{"model": "sound classifier", "dataset": "short read English sentences (LibriTTS-R)", "train_examples": 26041, "noise_aug": 0.01, "n_mels": 64, "hop_length": 320, "input": "log_mel", "spec_augment": true, "win_length": 400, "targets": ["voice"], "num_classes": 2, "arch": "res2net", "norm": "groupnorm", "activation": "silu", "weight_standardization": false, "depths": [2, 2, 4, 2], "kernel_size": 3, "stem": "deep", "widths": [128, 256, 512, 1024], "label_smoothing": 0.1, "loss": "cross_entropy", "init": "lecun_normal", "optimizer": "muon", "muon_scale": "match_rms_adamw", "lr": 0.007, "momentum": 0.9, "nesterov": false, "orthogonalizer": "newton_schulz_5", "adamw_lr_other_params": 0.00081, "grad_clip": 1.0, "steps": 13100, "batch_size": 64, "epochs": 32.2, "lr_schedule": "wsd", "decay_fraction": 0.2, "final_lr_fraction": 0.05, "warmup_steps": 1310, "weight_decay": 0.02, "adamw_weight_decay_other_params": 0.01}
Rows from block 5 of a small sound classifier, named by matrix and row number. Each number is 128 + 24 x the weight over its row's rms, rounded and kept within 0 to 255. All counts start at 0.
After each channel's rows are labels from the 100 clips, of 14976, where the channel reaches its highest value: "top examples" is what is common among them. Only what is clearly more common there than usual is listed. The data: short read English sentences (LibriTTS-R).
# c30: last pointwise conv (model.blocks.5.c3.0.weight, 512x512x1x1), inputs 171-341

c30.378 [135  90 137 126 122 116 150 139 140 147 213  92 110 138 110  89 159 131 150 158 156 153 134 114 145 109 107 110 178 108 112 119  98 124 121 146 161 127 129 153 123 134 171 113 100 112 145 124 114 175 125 151 110 125 114 146 119 103 115 161  80 140 107 109 103 108 132 154 165 168 144 147  86 114 132 117 141 148 123 144 124 133 131 139  79 123 110 126 140 147 133 130 153  73 121 139 128  96 104 108 139 127 129 130 140 130 133 176 115 120 123 173 117 157 117 120 120 149 104 125  91 120 146 119  93  95 189 139 136 111  70 105 117 132 133 106  94 130 138 110 153 159  95 138 107 115 102 102 149 137 147 141 192 142 142 155 126 134 130  97 105 133 128 152 141 142 157 126 149 121 101]
top examples: voice: male

c30.41 [129 156 132 127  66 102 126 130 150 116  88 113 120 101 114 125 127 135 155 122 137 126 124 141 140 162 119 170 133 116 109  97 132 138 118 152 138 153 214 114 137 150 106 159 108  97 122 155 191 109 136 114 187 107 115 132 124 131 140 137 111 132 147  99 118  92 148 122 130 106 107 132 116 146 122 125 116 152 100  75 119 123 173 133 104 100  83 112  48 143 144 112  91 156 144  85 134 226 136  88 125 111 165 156 202  67 157 135 134 130 116 120 156 134 123 143 131 120 122 127 144 121 165 123 114 160  98 153 152 117 111 159  98 134 131 134 192 140 143 122  94 101  87 142 148 144 130 161 131 117 120 133  97 123 130 124  86 142  88 152 104 110  96 178 134 125 132 116 115 135 131]
top examples: voice: female

c30.293 [126 138 122 142 115 105 112 115 137 105 112 118 100 139 124 219 124 115 105 126  92 157 124  77  72 116 140 138 141 129 133 148 122 131 138 157 133  77 121 157 102 129 119 151 121 125 130 102 147 169 111 135  92 142 146  98 137 138 107 151 145 126 131  80 156 139 147 133 147  98 128 118 109  93 126 116  81 130 130 100 145 126 171 147 156 154 138 143  85 139 132 110 125 136 149 113 144 121 121 137 145 155 147 118 110  95 176 126 143  99 133 128 115 124 119 148 120 146 138 126 164 124 131 116 102 129 109 118 109 177 139  75 150 125 143 134 150 169 118 114 149 158 106 138 131 123 138 128 119 114 125 152 122 139 138 159 130 157 114 193 175 132  87 120 170 104 123 138 116 165 101]
top examples: voice: male

c30.383 [118 148 147 147 155 113 101 173 164 116 152 120 116 149 122 158 148 165  98 121  98 149 114 137 110 147 166 111 127  80 142 110 122 125 103 119 143 141 137 112 145 120 102 136 130 144 141 108 138 181 101  87 131 144 145 156 126 108  97 122 159 136 137 124 127 141 130 169 147 140 132 125 106 145 156  85 121 144  91 158 113 112 124 127 124  88 137 151 170  97 162 127 138 118 131 110 119 109 120 154  98 122 132 104 124 172 112 157 144 111 122 129 110 132 121  91 115 150  99 100 131 116 100 154  81 113  82 159 105 151 106 146  92 111 128 142 143 142 126 183 137 164 141 107 159 168 106 136 114 137 162 127 174 156 129 138 117 147 121 118 153  96 118 192 145 157 142 167 127 162 141]
top examples: voice: male

c30.444 [148 134 155 151 113 120 104 130 172 103  95  90  43 135 105 122 176 129 142 102 117 131 153 149 108 140 131 105 146 128 138 140 152 140  98 110 144 132 145 120 165 115 121 143 137 129 137 145 141 146 152 106 141 133  89 132 165 128 175 120 146 109 135 162 151 104 127 159 140 120 126  85 123 132  91 131 117  98 127 125 167 145 166 144 137 123 132 165 131 139 137 134  88 120 114 173 127 255 124  90 139 117 161 136 242 157 145 119 142 101 127 110 132 128 125 123 114 124 126 162 154 147 149 112 104 101 141 160 169 184 144 105 131 147 139 125 124 173 169 137 129 139 122 140 126 140 150 134 149 127 116 128 118 134 127 148 166 120 119 122 114 142  84 138 137 116 142  96 146 110 117]
top examples: voice: female

c30.464 [130 135  77 128 120  95  89 140 145 121 123 157 115 134  70 137  96 140 112 130 141 117 116  83  91 122 120 111 155 125  98  97 125 115  78  89 158 159 156  61 138 139 118 125 123 128 102 130 147 117  96 155 113 130  97 102  97 115 143 118 141 132 133 133 119 119 105 164  86  73 120 129 151  93 120 137 113 105 122 114  93 141 146  94 124 109  79 176 138 144 140 141 120 106 155 148 136 124 124 165 141 114  91 114 118 161 127 134 125 120 115 133 145 116  89 141 142 142 140 140 128  83 130 104 101 110 120  91  94  95 154  95 135 152 126 158 123 129 106 155  90 170 113 131 121 120 114 153 144 105 154 139 135 133 132 144 104 163  89 118 136 141 150 165 137 110 111 136 147 150 119]
top examples: voice: male

c30.27 [104 143 153 136 131 151 139 140 108 110 194 113 108 149 160 109 124 133 128 146 139 127 128 170 132 133 131 144 134 120 143  99 146 101 155 148 120 148  96  54 107 132 146  93 140 137 173 181  84 179 116 155 102 159 109 114 125  81 131 132 119 128 162 112 186 106 113 118 113 162 121 110 105 154 137 136 154 106 117 116 102  98 122 110 103 130 119 118 124  98 117 125 130 158 136 145 124  98 137 120 144 142 123 125 160 133 129  95 138 147  91 128 166 139 125 151 175 107 155 142 128 114 119 132 161 121 166 110 138 156 116 140 142 151 133 111 155 113 161 121 126 114 139 132  95  97 121 132 149 112 128 154  87 119 183 156  95 108 164 131 142 130 121 146 117 122 125 139 136 167 117]
top examples: voice: male

c30.176 [159 136 127 111 115  81 141 145 106 122 135  95 108 131  55 149 141 106  91 129 115 125 102 108 122 150 134 122 152 122 113 122 137 148 129 132 150 127 128 107 133 145 125 116 149 119 142 131  95 136 110 134 100 119 112 126 119 131 122 139 138 145 126  91 129 102  79 161  74  84 111 153 131 122 102 114 170 132 131 120 138 144 120 134 111 109 118 117 114 115 153 150 147 142 125 161 131 148 109 109 105 123 137 153 115 106  81 136 124 114 107 133  86 143 122 154 107 120 148 108 112 121 139  95 124 147 108 117 128 119 105  84 117 132 116 171 118 100  90 216 178  92 126 112 158 151 111 146 127 138 145 194 117 138 104 142 127 136 164 164  99 119 183 120 212  86 118 103 121 169 106]
top examples: voice: male

c30.442 [130 131 130 165 107 147 135 124 145 131 117 155 143 135 138 105 130 139 113 127 126 146 140 147 133 174 191 159 167 107 139 111 142 145 119 151 134  98 131 110 102 128 120 178 126 123 105 132 129 148 105  95  92 101 107 120 142 136 105 118 141 139 139 121 119 137 129 182 111 149 123 104 137 120 105 168 117 118 127 178 107 151 146 185 107 147 113 116 143 107 108 118 113 172 118 119 150  99 119 133 120 120  79 114 110 144 137 132 151 105 127  92 155 137 122 124 103 180 136 116 166 157 147 136 149 149 119 134 163 136 132  71 103 102 117 129 130 118 124  71 103 140  97 100 171 153 171  98 128 166 113 128 151  77 133 154 166 107 132 179 130 136 164 138 136 133 102 106 117 121 151]
top examples: voice: female

c30.353 [108 158 143 108 120 127 141 114 117 126 114 121 127 103 160 131 119 157  66 110 145 127 143  97 131  98 195  91 151 120 183 138 157 117 125 165 148 132 116 103 164 109 115 118 133 133 162  47 106 109 141 139  93 140 109 137 108 148 130 148  94 111 151 134 119 163 120  94 110 166 151 170 124 129 169 118 130  87 133 155  83 122  86 157  67 120 122 110 134 100 165 164 147 110 124 162  92  65 103 134 136 149 110 143 144 105  92 139 138  99  88 105  89 107 130 124 163  81  88 113 120 145  95 128 145 105 164  92 144 142 137 124 140  92 149 141  95 160 112 153 160 123 112 124 157 170 132  94 122 135 117 115 165  92 129 156 151 124 122 149 140 106 119 162 184 166 137 142 109 120 158]
top examples: voice: male

c30.491 [135 116 114 144 140  75 142 108 122 161 161 127 146 125 176 128 118 121  96 139 102 141 114  52 165 170  78 130 183 151  80 102  94 149  94 172 167 171 144 161 120 153  88 150 133 131  55 110  96 132 145 110 108 146 138 131 146 165 142 180 143 159 129  99 144 120 160 143  94 136 110 112 124 135 142 147 192 100 122 167 129 114 148 162 151  96 110 132 131 174 131 127 114 180 132 130 135 132 111 109 123 136  83 125 119 127 115 112 115  94 150  92 103 101 145 110 157 146 133 153 147 137 157 150  84 144 136 133 134 153 108 128 130 127 100 139 133 154 102 155 120 146 175 151 128 113 102 146 144 140 159 125 143 152 130 131 120 139 113 153  91 114 122 111 112 116 123 111 113 168  99]
top examples: voice: male

c30.435 [114 167 116 166 137  93 149 110 117 136  84 124 130 114 112 127 156 164 103 106 123 169 118 123 112  86 133 135 145 147 139 156 139 110 108 123 134 108  79 161  90 111 142 164 126 170 122 117 144 108  89 100 149 137 103 121  99 143 112  82 125 145 143 115 125 132 126 107 103 105 139 119 110 153 105 155 114 124 169 129 130 132 146 122 164 134  86 151  63 122 112 116 125 121 152 147 179  84 120 130 119 120 133 131 110 123 100 145 110  75 130 147 208 132  98 119 113 163 100 133 131 137 114 110 159 160 159 125 101  66 160 136 119 162 137 135 126 141 102 106 114 107 143 123 161 119 107  87 146 141 143 147  98 158 112 148 194  93  98 120 142 163 168 183 171  89 134 108 170 113 161]
top examples: voice: female

c30.74 [126 140 132 123 130 114  96 132 188 109 121 124 132 135 145 108 139 131 145  97 139 138 117 118 166 123 155  98 159 138 154 126 142 125 159 115 148  64 153 153 137 123 112 117 111 127  70 141 114 134 150 117  82 126 120 140 108 140 120 137 145 182 143  96 121 138 154 100 102 128 184 154 118 127 125 134 143 128 120 176 203 155 148 104  90 162  88 129  96 114 124 131 173 102 132 129  43 122 164 144 106 115 127 117 158 110 139 132  97 162 150  98  94 162 137 143 147 165 123  99 118 128 127 134 153 169  93 123 107 130 110 160 142  81 109 150  96 134 122 136 125 176  89 101 165 102 142 137 138 136  85 155  85  73 144 126 136 135 150 128 132 141 151 122 162 125 149 138 155 160 173]
top examples: the word "you"