config.yaml
model: "sound classifier"
dataset: "short read English sentences (LibriTTS-R)"
n_mels: 64
spec_augment: true
win_length: 400
norm: "groupnorm"
kernel_size: 3
stem: "deep"
orthogonalizer: "newton_schulz_5"
steps: 13100
batch_size: 64
Rows from block 6 of a small sound classifier, named by matrix and row number. Each number is 500 + 50 x the weight over its row's rms, rounded and kept within 0 to 999. All counts start at 0. Numbers have three digits each.
After each channel's rows are labels from the 100 clips, of 14976, where the channel reaches its highest value: "responds to" is what is common among them; "peak in band" is the frequency band that holds the peak. Only what is clearly more common there than usual is listed. The data: short read English sentences (LibriTTS-R). In brackets: how many of the 100, against the usual share in percent.
# c30: last pointwise conv (model.blocks.6.c3.0.weight, 512x512x1x1), inputs 172-257

c30.168:528539528454451469533528490547472487449472460532452537526443504457501499583556502536568509561503461583504541461495510583513470509497586502503563510514580496541624499509468488463517343649587564420530509368428437572512491517546509459481331530490497516481435480
responds to: voice: female (99 vs 53.8)
peak in band: 2000 to 4000 Hz (75 vs 25)

c30.226:491507410456497502511531631527499517507530555447521502509493430445477467532481470483512492475571529507502534471455518513384508461532477457469456495525544432449456546523457521523350512531474460499521523544563557479420519525479530494482534510525427662478417523
responds to: voice: female (91 vs 53.8)
peak in band: 1000 to 2000 Hz (63 vs 25)

c30.353:424518534495504457444432428441504509484481502514455481498466503516558455421494554478474521520455499487533495458513465472505419455438518483466485501487477408611590615489570479555504552451536448383433593588418427447545469421473509508442535446522479500516510576
responds to: voice: female (97 vs 53.8)
peak in band: 250 to 500 Hz (100 vs 25)

c30.340:533466510508546413492404495481426449534441481493459534496525513514510509551485467475480448492485586541433596414531454493515491608436526418575427488518462389513574506588520446494426487445552519480483454591476518469568461470517485477541330508504436504544505524
responds to: voice: female (95 vs 53.8)
peak in band: 250 to 500 Hz (100 vs 25)

c30.240:513513484467513529441541480456556465551552565514508497527503470458534630574452540478484449556531571647522572422520506469525530510468482554623440497462488472455414524410490455512433454519471503585566474455475529512409508461419561534400445591521566559529483472
responds to: voice: female (98 vs 53.8)
peak in band: 2000 to 4000 Hz (96 vs 25)

c30.300:423566503595456412499604537534538582432590509428502501461503522571478463510491477428547446531502483511513446539434518526450557531456482510525527513557535395439595539477475513543520551455492487518437542521536393543460428510521519474456376602483445493529434482
responds to: voice: female (85 vs 53.8)
peak in band: 1000 to 2000 Hz (68 vs 25)

c30.107:427409534556482530451536484439507461526567508464535459400479506449530462557520516497478401427456547560507494481547466464495466557525443587435586478475522514625461493597603443433450524474585432438514403507543442489539511585505453411526493539479510486398516502
responds to: voice: male (95 vs 46.2)
peak in band: 1000 to 2000 Hz (100 vs 25)

c30.342:430515505471476471501519506518452495459518409406473392460527547539463576450418510415420550565534454438463491420598487492666542491514502452438569508536517474469477468464478433549538506420516496458530591457458517567570511460405479505484545480468413500631563495
responds to: voice: male (97 vs 46.2)
peak in band: 1000 to 2000 Hz (100 vs 25)

c30.371:460569505566436498482517458444507592473529516454521424529551503520523487479523509512423466481560473431483480609514480461605464423506459543416590434450513508453562474446470492470485502505444466465470436473487463592596509565535469583502582496532482339553588578
responds to: voice: male (99 vs 46.2)
peak in band: 1000 to 2000 Hz (100 vs 25)

c30.105:460500503516532463491612536566512459457502482517576414565584560587389602519551526488518397558580449538455468441537490523503421488543436499530466596511491593414559589584456477515465589527491445493437458581485441528523476507489575502578503449525534500570558570
responds to: voice: male (95 vs 46.2)
peak in band: 1000 to 2000 Hz (100 vs 25)

c30.73:584464512531454498556424583580446600468441504433519462420442491472493536514485470402462463592491474515461475527456534575471470559510440450617451501564516493470517563577535511565453480615552408604444490594485471454444567578429448496567573447480543505594563479
responds to: voice: female (99 vs 53.8)
peak in band: 2000 to 4000 Hz (97 vs 25)

c30.510:518472496464440379452492536493463536542531498495533465490458465494477450520564535463479485458527510465437441475506520526476468489434460450481536439505524419427539462522483510493476492455452480525461499522484515583466451494437471463490525548468455488473551487
responds to: voice: male (98 vs 46.2)
peak in band: 2000 to 4000 Hz (100 vs 25)

c30.42:479597488460495550518528500480480423559585452449531492485521530436468433560437536482463490492584458470454513509554470504471566474552547515476474491504542489541525548448500465561573469426498463534492429412453484523511493382478514431393498475460510471430559533
responds to: voice: male (100 vs 46.2)
peak in band: 2000 to 4000 Hz (100 vs 25)

c30.43:493575536571537444427467468471460513521508446480486470468518485488429479453494501580441463438481536503535496523563528512573519529541535474490593462516524492560453474524503472547515453503435430528421462501513473497559576565534440489505409493452490373494594465
responds to: voice: male (100 vs 46.2)
peak in band: 1000 to 2000 Hz (100 vs 25)

c30.60:562484529482501547536451582532478568513494546452523541515554538472523583524459505444529553536492546626490495349459490540608468506497543442497424546453573571430536486531436545607555512424634383512563485450545438528489502523563493427548516431452548474474480497
responds to: voice: male (89 vs 46.2)
peak in band: 1000 to 2000 Hz (89 vs 25)

c30.422:521547455525521511408406614564493559547494489493544503525453541517474474642434568595454508506449430589533537466489570468671478448486553407448461428536490488416548551511471462508514466489481541527481590464635485432450578505443470490530463489534523476545489572
responds to: voice: female (100 vs 53.8)
peak in band: 2000 to 4000 Hz (100 vs 25)

c30.351:508548564560467560505486416590462513489585473545530516559536482510473532466496511479443463489511483518533491475556553541693479498444494497436579461529492440488537524554478487432453501394455533483593558429525518561531576414442525445553524623473496423485492534
responds to: voice: male (79 vs 46.2)
peak in band: 2000 to 4000 Hz (78 vs 25)

c30.495:451563470488493458475439533520494507484448516464474569442511407469495542467463472478462503422559450457513504515508584487498503483501447563579555491533510363576497515472492549556466475518475531396483472585499533485456489468506500434455485533384527418501516478
responds to: voice: male (72 vs 46.2)
peak in band: 250 to 500 Hz (75 vs 25)

c30.98:482544425412443555538399549539444507561469540502590533495419562596437501615494481591510458506461514487468493499518474450483439430555490533512521524508474487585459568565534599554429441527504468513535551544476433454402470587513450473566498481564564483451501502
responds to: voice: female (98 vs 53.8)
peak in band: 2000 to 4000 Hz (96 vs 25)

c30.508:485405477462518490480492446468435529537453511500477492552439464462529486518501521512498510422492553503524485490517559432391456425419403432483481558486463513511490522596517479495486434553511504484476530541538569471489518474454451543460498538473548388500425546
responds to: voice: male (91 vs 46.2)
peak in band: 4000 to 8000 Hz (50 vs 25)

c30.299:578514475475472456525451554465477571467501496464522512602539525515452435520494548395521418541456501425554573486468511541479560491577521483507547520518540478454497500484475505469498456469476611586539450486440553575526506535470468498526517571469489498508513486
responds to: voice: male (100 vs 46.2)
peak in band: 2000 to 4000 Hz (100 vs 25)

c30.256:428475460534518458555439390439455482461495528483508433510553462493554500493500516521484542524519492529538461349398440453489482485565468557577484433512572540455517519475445481528529462534510510480602378503480395530479523473520475444487514424546486426511474486
responds to: voice: male (98 vs 46.2)
peak in band: 2000 to 4000 Hz (100 vs 25)

c30.241:451362444517479456507514537504563496464459488447522446521511553556432535466485552451489469527695463559514568502483479406522601454441459516550467538447480530519433541486567465518515560453491476576440438527493559525586483487535486509512433596541503553621553480
responds to: voice: male (80 vs 46.2)
peak in band: 250 to 500 Hz (100 vs 25)

c30.401:521456537543492466522451519501533467453492531453514561503510440487549453474509448456500520480482437492556481557436405483576507548541641523531474623531547477577506426519516524464488479451536475497472506480526437517518542498441529412450523523456522504504546451
responds to: voice: male (92 vs 46.2)
peak in band: 2000 to 4000 Hz (86 vs 25)

c30.430:441401514449579504473579430487513503453426508500511481452495489507517502584502438470490533415527497495460464435589461444514556535549576478479414464516520503554470480512476508513498492420517519490542480456444488450559481451469470525475534494488554510422524499
responds to: voice: male (99 vs 46.2)
peak in band: 2000 to 4000 Hz (100 vs 25)

c30.239:451488482599485465539485471479447453490452465416568479512495471512455494439558508521540552500464511492484502497507511546505429506469493548502507513570508480520565546547532470478514562522526473547450516509469506494545542484411503454508428465468490538384452490
responds to: voice: male (99 vs 46.2)
peak in band: 2000 to 4000 Hz (100 vs 25)

c30.144:476551510492448455476440521510547456497480504535534544474539478478510438592525520550546531534502449602541548461377450540546548499538393509447511550514503484489435553469483440450442533518531516470504497629531554450467530451493475428528528568529491519487499563
responds to: voice: female (99 vs 53.8)
peak in band: 2000 to 4000 Hz (100 vs 25)

c30.449:471495497521493541492463417515486534458501458542551515471441529576480536532484508544470500571494423517480540518502576448552529522556499495470519419546561504578419506416543461454486437522434493542501534487561438505583520548549512518515505483540467492592645569
responds to: voice: female (92 vs 53.8)
peak in band: 2000 to 4000 Hz (82 vs 25)

c30.372:422487602509444548567640516491507481534556505521515472468449463507492538497517483479490560484509429436476489449492504438567452595542518542553473511483534549474550548480441491458519496539552437535472527452465535472502459439453483511567504515410532537472470507
responds to: voice: female (90 vs 53.8)
peak in band: 1000 to 2000 Hz (53 vs 25)

c30.202:578598568569569411525508427465511539469503478514457489429474515464530516534458533486512487463515474472500481576483522489566636538587508495477466552528548540551550497467573490499491465598590490510469460549556474519480538486615507483554454584585467464534419523
responds to: voice: female (100 vs 53.8)
peak in band: 2000 to 4000 Hz (98 vs 25)

c30.127:537474538571456436407514610433577438477505532498520521518505494524547565548475545519447447500478443549410451476514470382497520451520440451482521540508562492552530471531439507432522455496458625545447466496526456584387505448438487524514437524614451505466448501
responds to: voice: male (95 vs 46.2)
peak in band: 1000 to 2000 Hz (100 vs 25)

c30.238:531509486469466504495485519489530557479524483449497505497529564440504527493460508506524467526533500516529504520427482431435500467484465483532540554453536512549527488488546463477471516436449450496453517510534462510530459488557494544402517532515512531478520549
responds to: voice: male (99 vs 46.2)
peak in band: 2000 to 4000 Hz (100 vs 25)

c30.54:506472487573502439505399518485497538463503516547463500507507542490429517469479498481480439551394456503529549409461445496477452524522470512449492485466510574512498449491407501497537463473434502392465488512512420506467499501548490506545515557415627396587590499
responds to: voice: male (90 vs 46.2)
peak in band: 1000 to 2000 Hz (84 vs 25)

c30.247:536573537525557496467435488527517529521480472459522525443478502510508451529519528481532492405512492487521530539464533479530479466500521538453521539461465414477502518532502490486547483491490485521506518493512489501416520496539539513498473536447533502500407504
responds to: voice: male (97 vs 46.2)
peak in band: 2000 to 4000 Hz (99 vs 25)

c30.289:498548507504553526505495434414513573482502488534409478468456509474479557496443527509470414540568482484495524466563560462474472555525459463483459502522491514433604580508531503449590469486444516503550491511401486503481483492454441560556508499483561531544444383
responds to: voice: male (99 vs 46.2)
peak in band: 2000 to 4000 Hz (100 vs 25)

c30.506:531475469533543451470415499516459373523486517539441543533436491449484544531454515530455510515477508442534573511556551466511428480569550545576582422493406520511487432525550476592487523490523585485478521496428518495490523477564515596547494594422450560582580547
responds to: voice: male (94 vs 46.2)
peak in band: 4000 to 8000 Hz (100 vs 25)

c30.208:515624540651507546479514431514512526455492494551604514486546550439566555487481462547518503544444447489501451593539481429653533463394582512543547544586509576544533495500485487467581573695549561528478520484485526554524472502508500515495411519538461557507505473
responds to: voice: male (90 vs 46.2)
peak in band: 2000 to 4000 Hz (94 vs 25)

c30.445:515460487526577491581463498415455531501465476515495487467507527406439513504486529522550430508531515497545471482499452543576509400450437452497548449514503587468518516502446517437516493455452589411491477491502476475589522497417499477506507506504518531611527461
responds to: voice: male (89 vs 46.2)
peak in band: 2000 to 4000 Hz (90 vs 25)

c30.29:522558513515427520501426526475543545533484540451451523513519544522537495466543590521474398493456524399494445524518467495463531413475500438459433516581501556546471494570398435500576487520427596491456547489508368573438472581402504506465467548523529407449493524
responds to: voice: male (86 vs 46.2)
peak in band: 1000 to 2000 Hz (99 vs 25)

c30.101:472448512597472472470453514501502532551456459495585469496521524482505545490460544453476464547517542442510430505444449501547532544482565545480541475519433499506545480485432465519506454509530495488505470498468415504534554553473482517497487512497551487494570468
responds to: voice: male (92 vs 46.2)
peak in band: 1000 to 2000 Hz (100 vs 25)

c30.416:459469507455516581521475540430486548453499507433503544498494527527504474384542490586455527479495447463498500515501493502570514438387623463509541487472565398572514410508473544479502499494494502461468510563511575529530535395476520451492460477490488410407608479
responds to: voice: male (98 vs 46.2)
peak in band: 2000 to 4000 Hz (99 vs 25)