{"arch": "res2net", "model": "sound classifier", "dataset": "short read English sentences (LibriTTS-R)", "noise_aug": 0.01, "input": "log_mel", "depths": [2, 2, 4, 2], "widths": [128, 256, 512, 1024], "muon_scale": "match_rms_adamw", "decay_fraction": 0.2, "weight_decay": 0.02}
Rows from block 3 of a small sound classifier, named by matrix and row number. Each number is 500 + 40 x the weight over its row's rms, rounded and kept within 0 to 999. All counts start at 0. Numbers have three digits each. After the name is the row's rms in percent of the matrix's.
After each channel's rows are labels from the 100 clips, of 14976, where the channel reaches its highest value: "strongest on" is what is common among them. Only what is clearly more common there than usual is listed. The data: short read English sentences (LibriTTS-R).
# c30: last pointwise conv (model.blocks.3.c3.0.weight, 256x256x1x1), inputs 172-255

c30.238 101:522486517486496489518528549476508488514492464472454506477526546410492534550497537477465480503438562484548551521436485469469515463506536529550509483473532499459550504472452481486506573586506486527462492493517464438431492554527524453535491455568482400623
strongest on: voice: female

c30.96 097:589473527532552461561476504498545537497592577518477521568502490527514529459503542487535537471480530556489532425491455455425492510573512526387467463510457420490538436515553575450547545548526512503465461496466508501471521506496501471459497475461480530492
strongest on: voice: female

c30.175 096:459521627506534492431490501466513483495585570547544544497541579372504568503482516505471434520511482504501481529422528534548510479493535512580527450494520464505458507540498518433505486498514429536446471439581447517480487544485484537491505571466462458468
strongest on: voice: female

c30.239 111:612462471481498461533493441506518487452431502463526482506507528480532498544511441524468506470498524529535509430541502488492475473483471422447460449516487505513494495448488517465541485504410517474450489549532469487461546460466478470502455529493496483510
strongest on: voice: female

c30.163 102:477515533451491466513521527526518462559494531482506506481512424459501437525519488397455506526527481479530460543455497511450507542537520435480608596496528547459508423543491416452488485498469461495464550429492501496470504480455449482513592431499491550567
strongest on: voice: female

c30.173 106:488500400481479448502573530506454496477521486435491476513503489579487500521483538523445430445529515469445572488553421497497498516463612572495484468530478471520396563523482515533518463483535453539489478450466488452511481394536549490505508487535516515550
strongest on: voice: female

c30.187 104:487520417501419521491514465525507513488441480514521485522451492498493492490557475513502459462505511482490483499486453505546481482461465494488487485509515479520516525469533477572618468483545519454496556498487542542456492452525473430501517505475466554505
strongest on: voice: female

c30.248 099:529534550492532558431472443579489463483438510531516480472565481430468459504514491438512511482495516525521509473521502492517440462583466481428546458422492511453413508473576498439513524492487496491531511460468501476479512560482484542473552489518463471500
strongest on: voice: female

c30.216 106:470466500497431473542549515489481614504581487481487535432491529512491567513502528503453482446479522551481455505501506513465497460531485507540512470483573535509474601470479489584514558524482481554471490562508500461496470420512538463514461495424560467458
strongest on: voice: female

c30.42 099:436499551499433563506552530465539514529517406542527520523549489480495450461437565512506467521531483574538543487499548474528494465523537470506472521509536472494504481504564484503485571564546511583463523521502519483538457532526491521521541470500440517470
strongest on: voice: female

c30.150 100:480547527546495549655505487548509496449525506502527587470450487484557500491577441485535507505509554559485504527520455524481531487436534431489566559500500482486460522600516497534535531477429526497491449530536508475473526548546487483500513448562545538498
strongest on: voice: male

c30.219 088:437449473555537539434500486490456446457413487478492459471556538507565499567354526554513516498488513489499487453481561489479504518445520453492426520505532553525439573475462445503513452403555494525451510534507469440533520554477519559539528459484507539495
strongest on: voice: female

c30.213 099:471417515508442520490472540480490452512449481419595477411508551512493484520509556479609537499458503464542464441543457526480498501500500554417528482527558500458531545531514516535530576524501522486431501495527544566465488532448505465498462475521526484531
strongest on: voice: female

c30.193 098:430423464551506530499530549465424534484503497446456488460476415532493502429498550523432506534444481525465444592576491530522475491544508564507501403469577496531450509487528532496559521518461487535449520529446513507469452566491550526521514535486505525480
strongest on: voice: female

c30.242 102:484559498531508539455505497460426500561548514464443522506505551470523475461527541509538457547449556528507530507493544496513504435509548572544501421510503564513471517466539488479470505496501540494450541538486508441540513466540424490465487545621459484492
strongest on: voice: male

c30.194 079:444520519457525524485486497524480530511469429538445544489507543493435500519565488477481546519496487538537414484559446556568442571441592532535473479494515531552534504488583536511507529513509530545505510514484579543434523462448495524466467490417471520602
strongest on: voice: female

c30.113 108:496454532475463443444519483591470418494541523529480450400480466474510510505430502496479404489501528471499465506537488479596459581514532520508533488513480448551516469476513518505536497515530538480457444489493509520508498467527456539491501450479488481526
strongest on: voice: female

c30.252 102:467506554450571472503550481521558487547528474553463464496468452445512511508530476555475485471525441419496508474519574512459458499520494497511500481546590544488441521519451508473520493476511488543402544532551497505475446461516446517492524515475495488547
strongest on: voice: female

c30.147 089:419490479625535547520496541485525511510493514538428479472582486533529455552417489517539479469487478478500507481446551480535475485459408520534499477495485472513527537370486553530535445413490513456535478415518513510499537480524490545435524487521469487567
strongest on: voice: female

c30.142 103:502462487573513534473486515477536552535557604531465515469497573457560563521481471482489573528467480429439519483453469589476520562448414474546518537466536530486482507444502513505513541563477488505508504453553479473518522506472491462528516455552539507534
strongest on: voice: male

c30.203 090:546500491497564528504426480464484528496500446532530500453568487535507486420437471480580470462516488495442496541505486553459431522478487489524467508495473481510513432494497452558463518576501547496409499539516538453551506488503489592491483573509508509535
strongest on: voice: female

c30.232 106:541487491476459509567642437597518546535530523519439466567554447481526506543518448488488495483437461576590526500537510538502478455451528472497517537502505530548510486566495520515478593550507562486487499644589548507547539553487615519482482537458504472506
strongest on: voice: male

c30.120 108:509461537530481507454519470515526466552520494489551475508507427528439507515483463510537559538481483462531487480501575492499473531465505572513484445498436542455544526512536600597563484537548513536469521448568464541449519538455516466446521456436518471514
strongest on: voice: female

c30.254 097:536507485450471527499449555468465520538483535518535520461556524466597529534527522516474543541431532507511494538442516537494542550526476449495476436453512467472496482552493502465460475408466505511455591454515482530497436560526511560518516481564542477531
strongest on: voice: female

c30.114 107:555498519570535469494404502493493436524535502483443543449492595506493479449535483420502503466455495477547432491538538430438505481525491467463489494613495572485466430501524521449447480490398447498464444421492517448507522551527532500502521432539472449540
strongest on: voice: female

c30.37 113:481491474552521460485457554538493448501457384521520472552485437506455419459529556525485504458470518444486505440535495502463560521461572597496483473494497544518505508486496509535472498458522556532515440446476467500451446508524472510466481524490563496507
strongest on: voice: female

c30.210 110:456515516607496467466467536501511545458478512500455496451528409552398557522425497470479479484494420510476562448534514512540512413499463623531459462587516541499510446482482505568534500514473539533491485489537541495482477480416491521495531486498510514505
strongest on: voice: female

c30.243 102:535523463581520482494507539449524472534497459524458462508453474465499514474497522505542492512487523504451449540513447445430493527477529466505507499489501512460496476482522555515469513574485491417498489405457575445572540507522484536534516538505482559601
strongest on: voice: female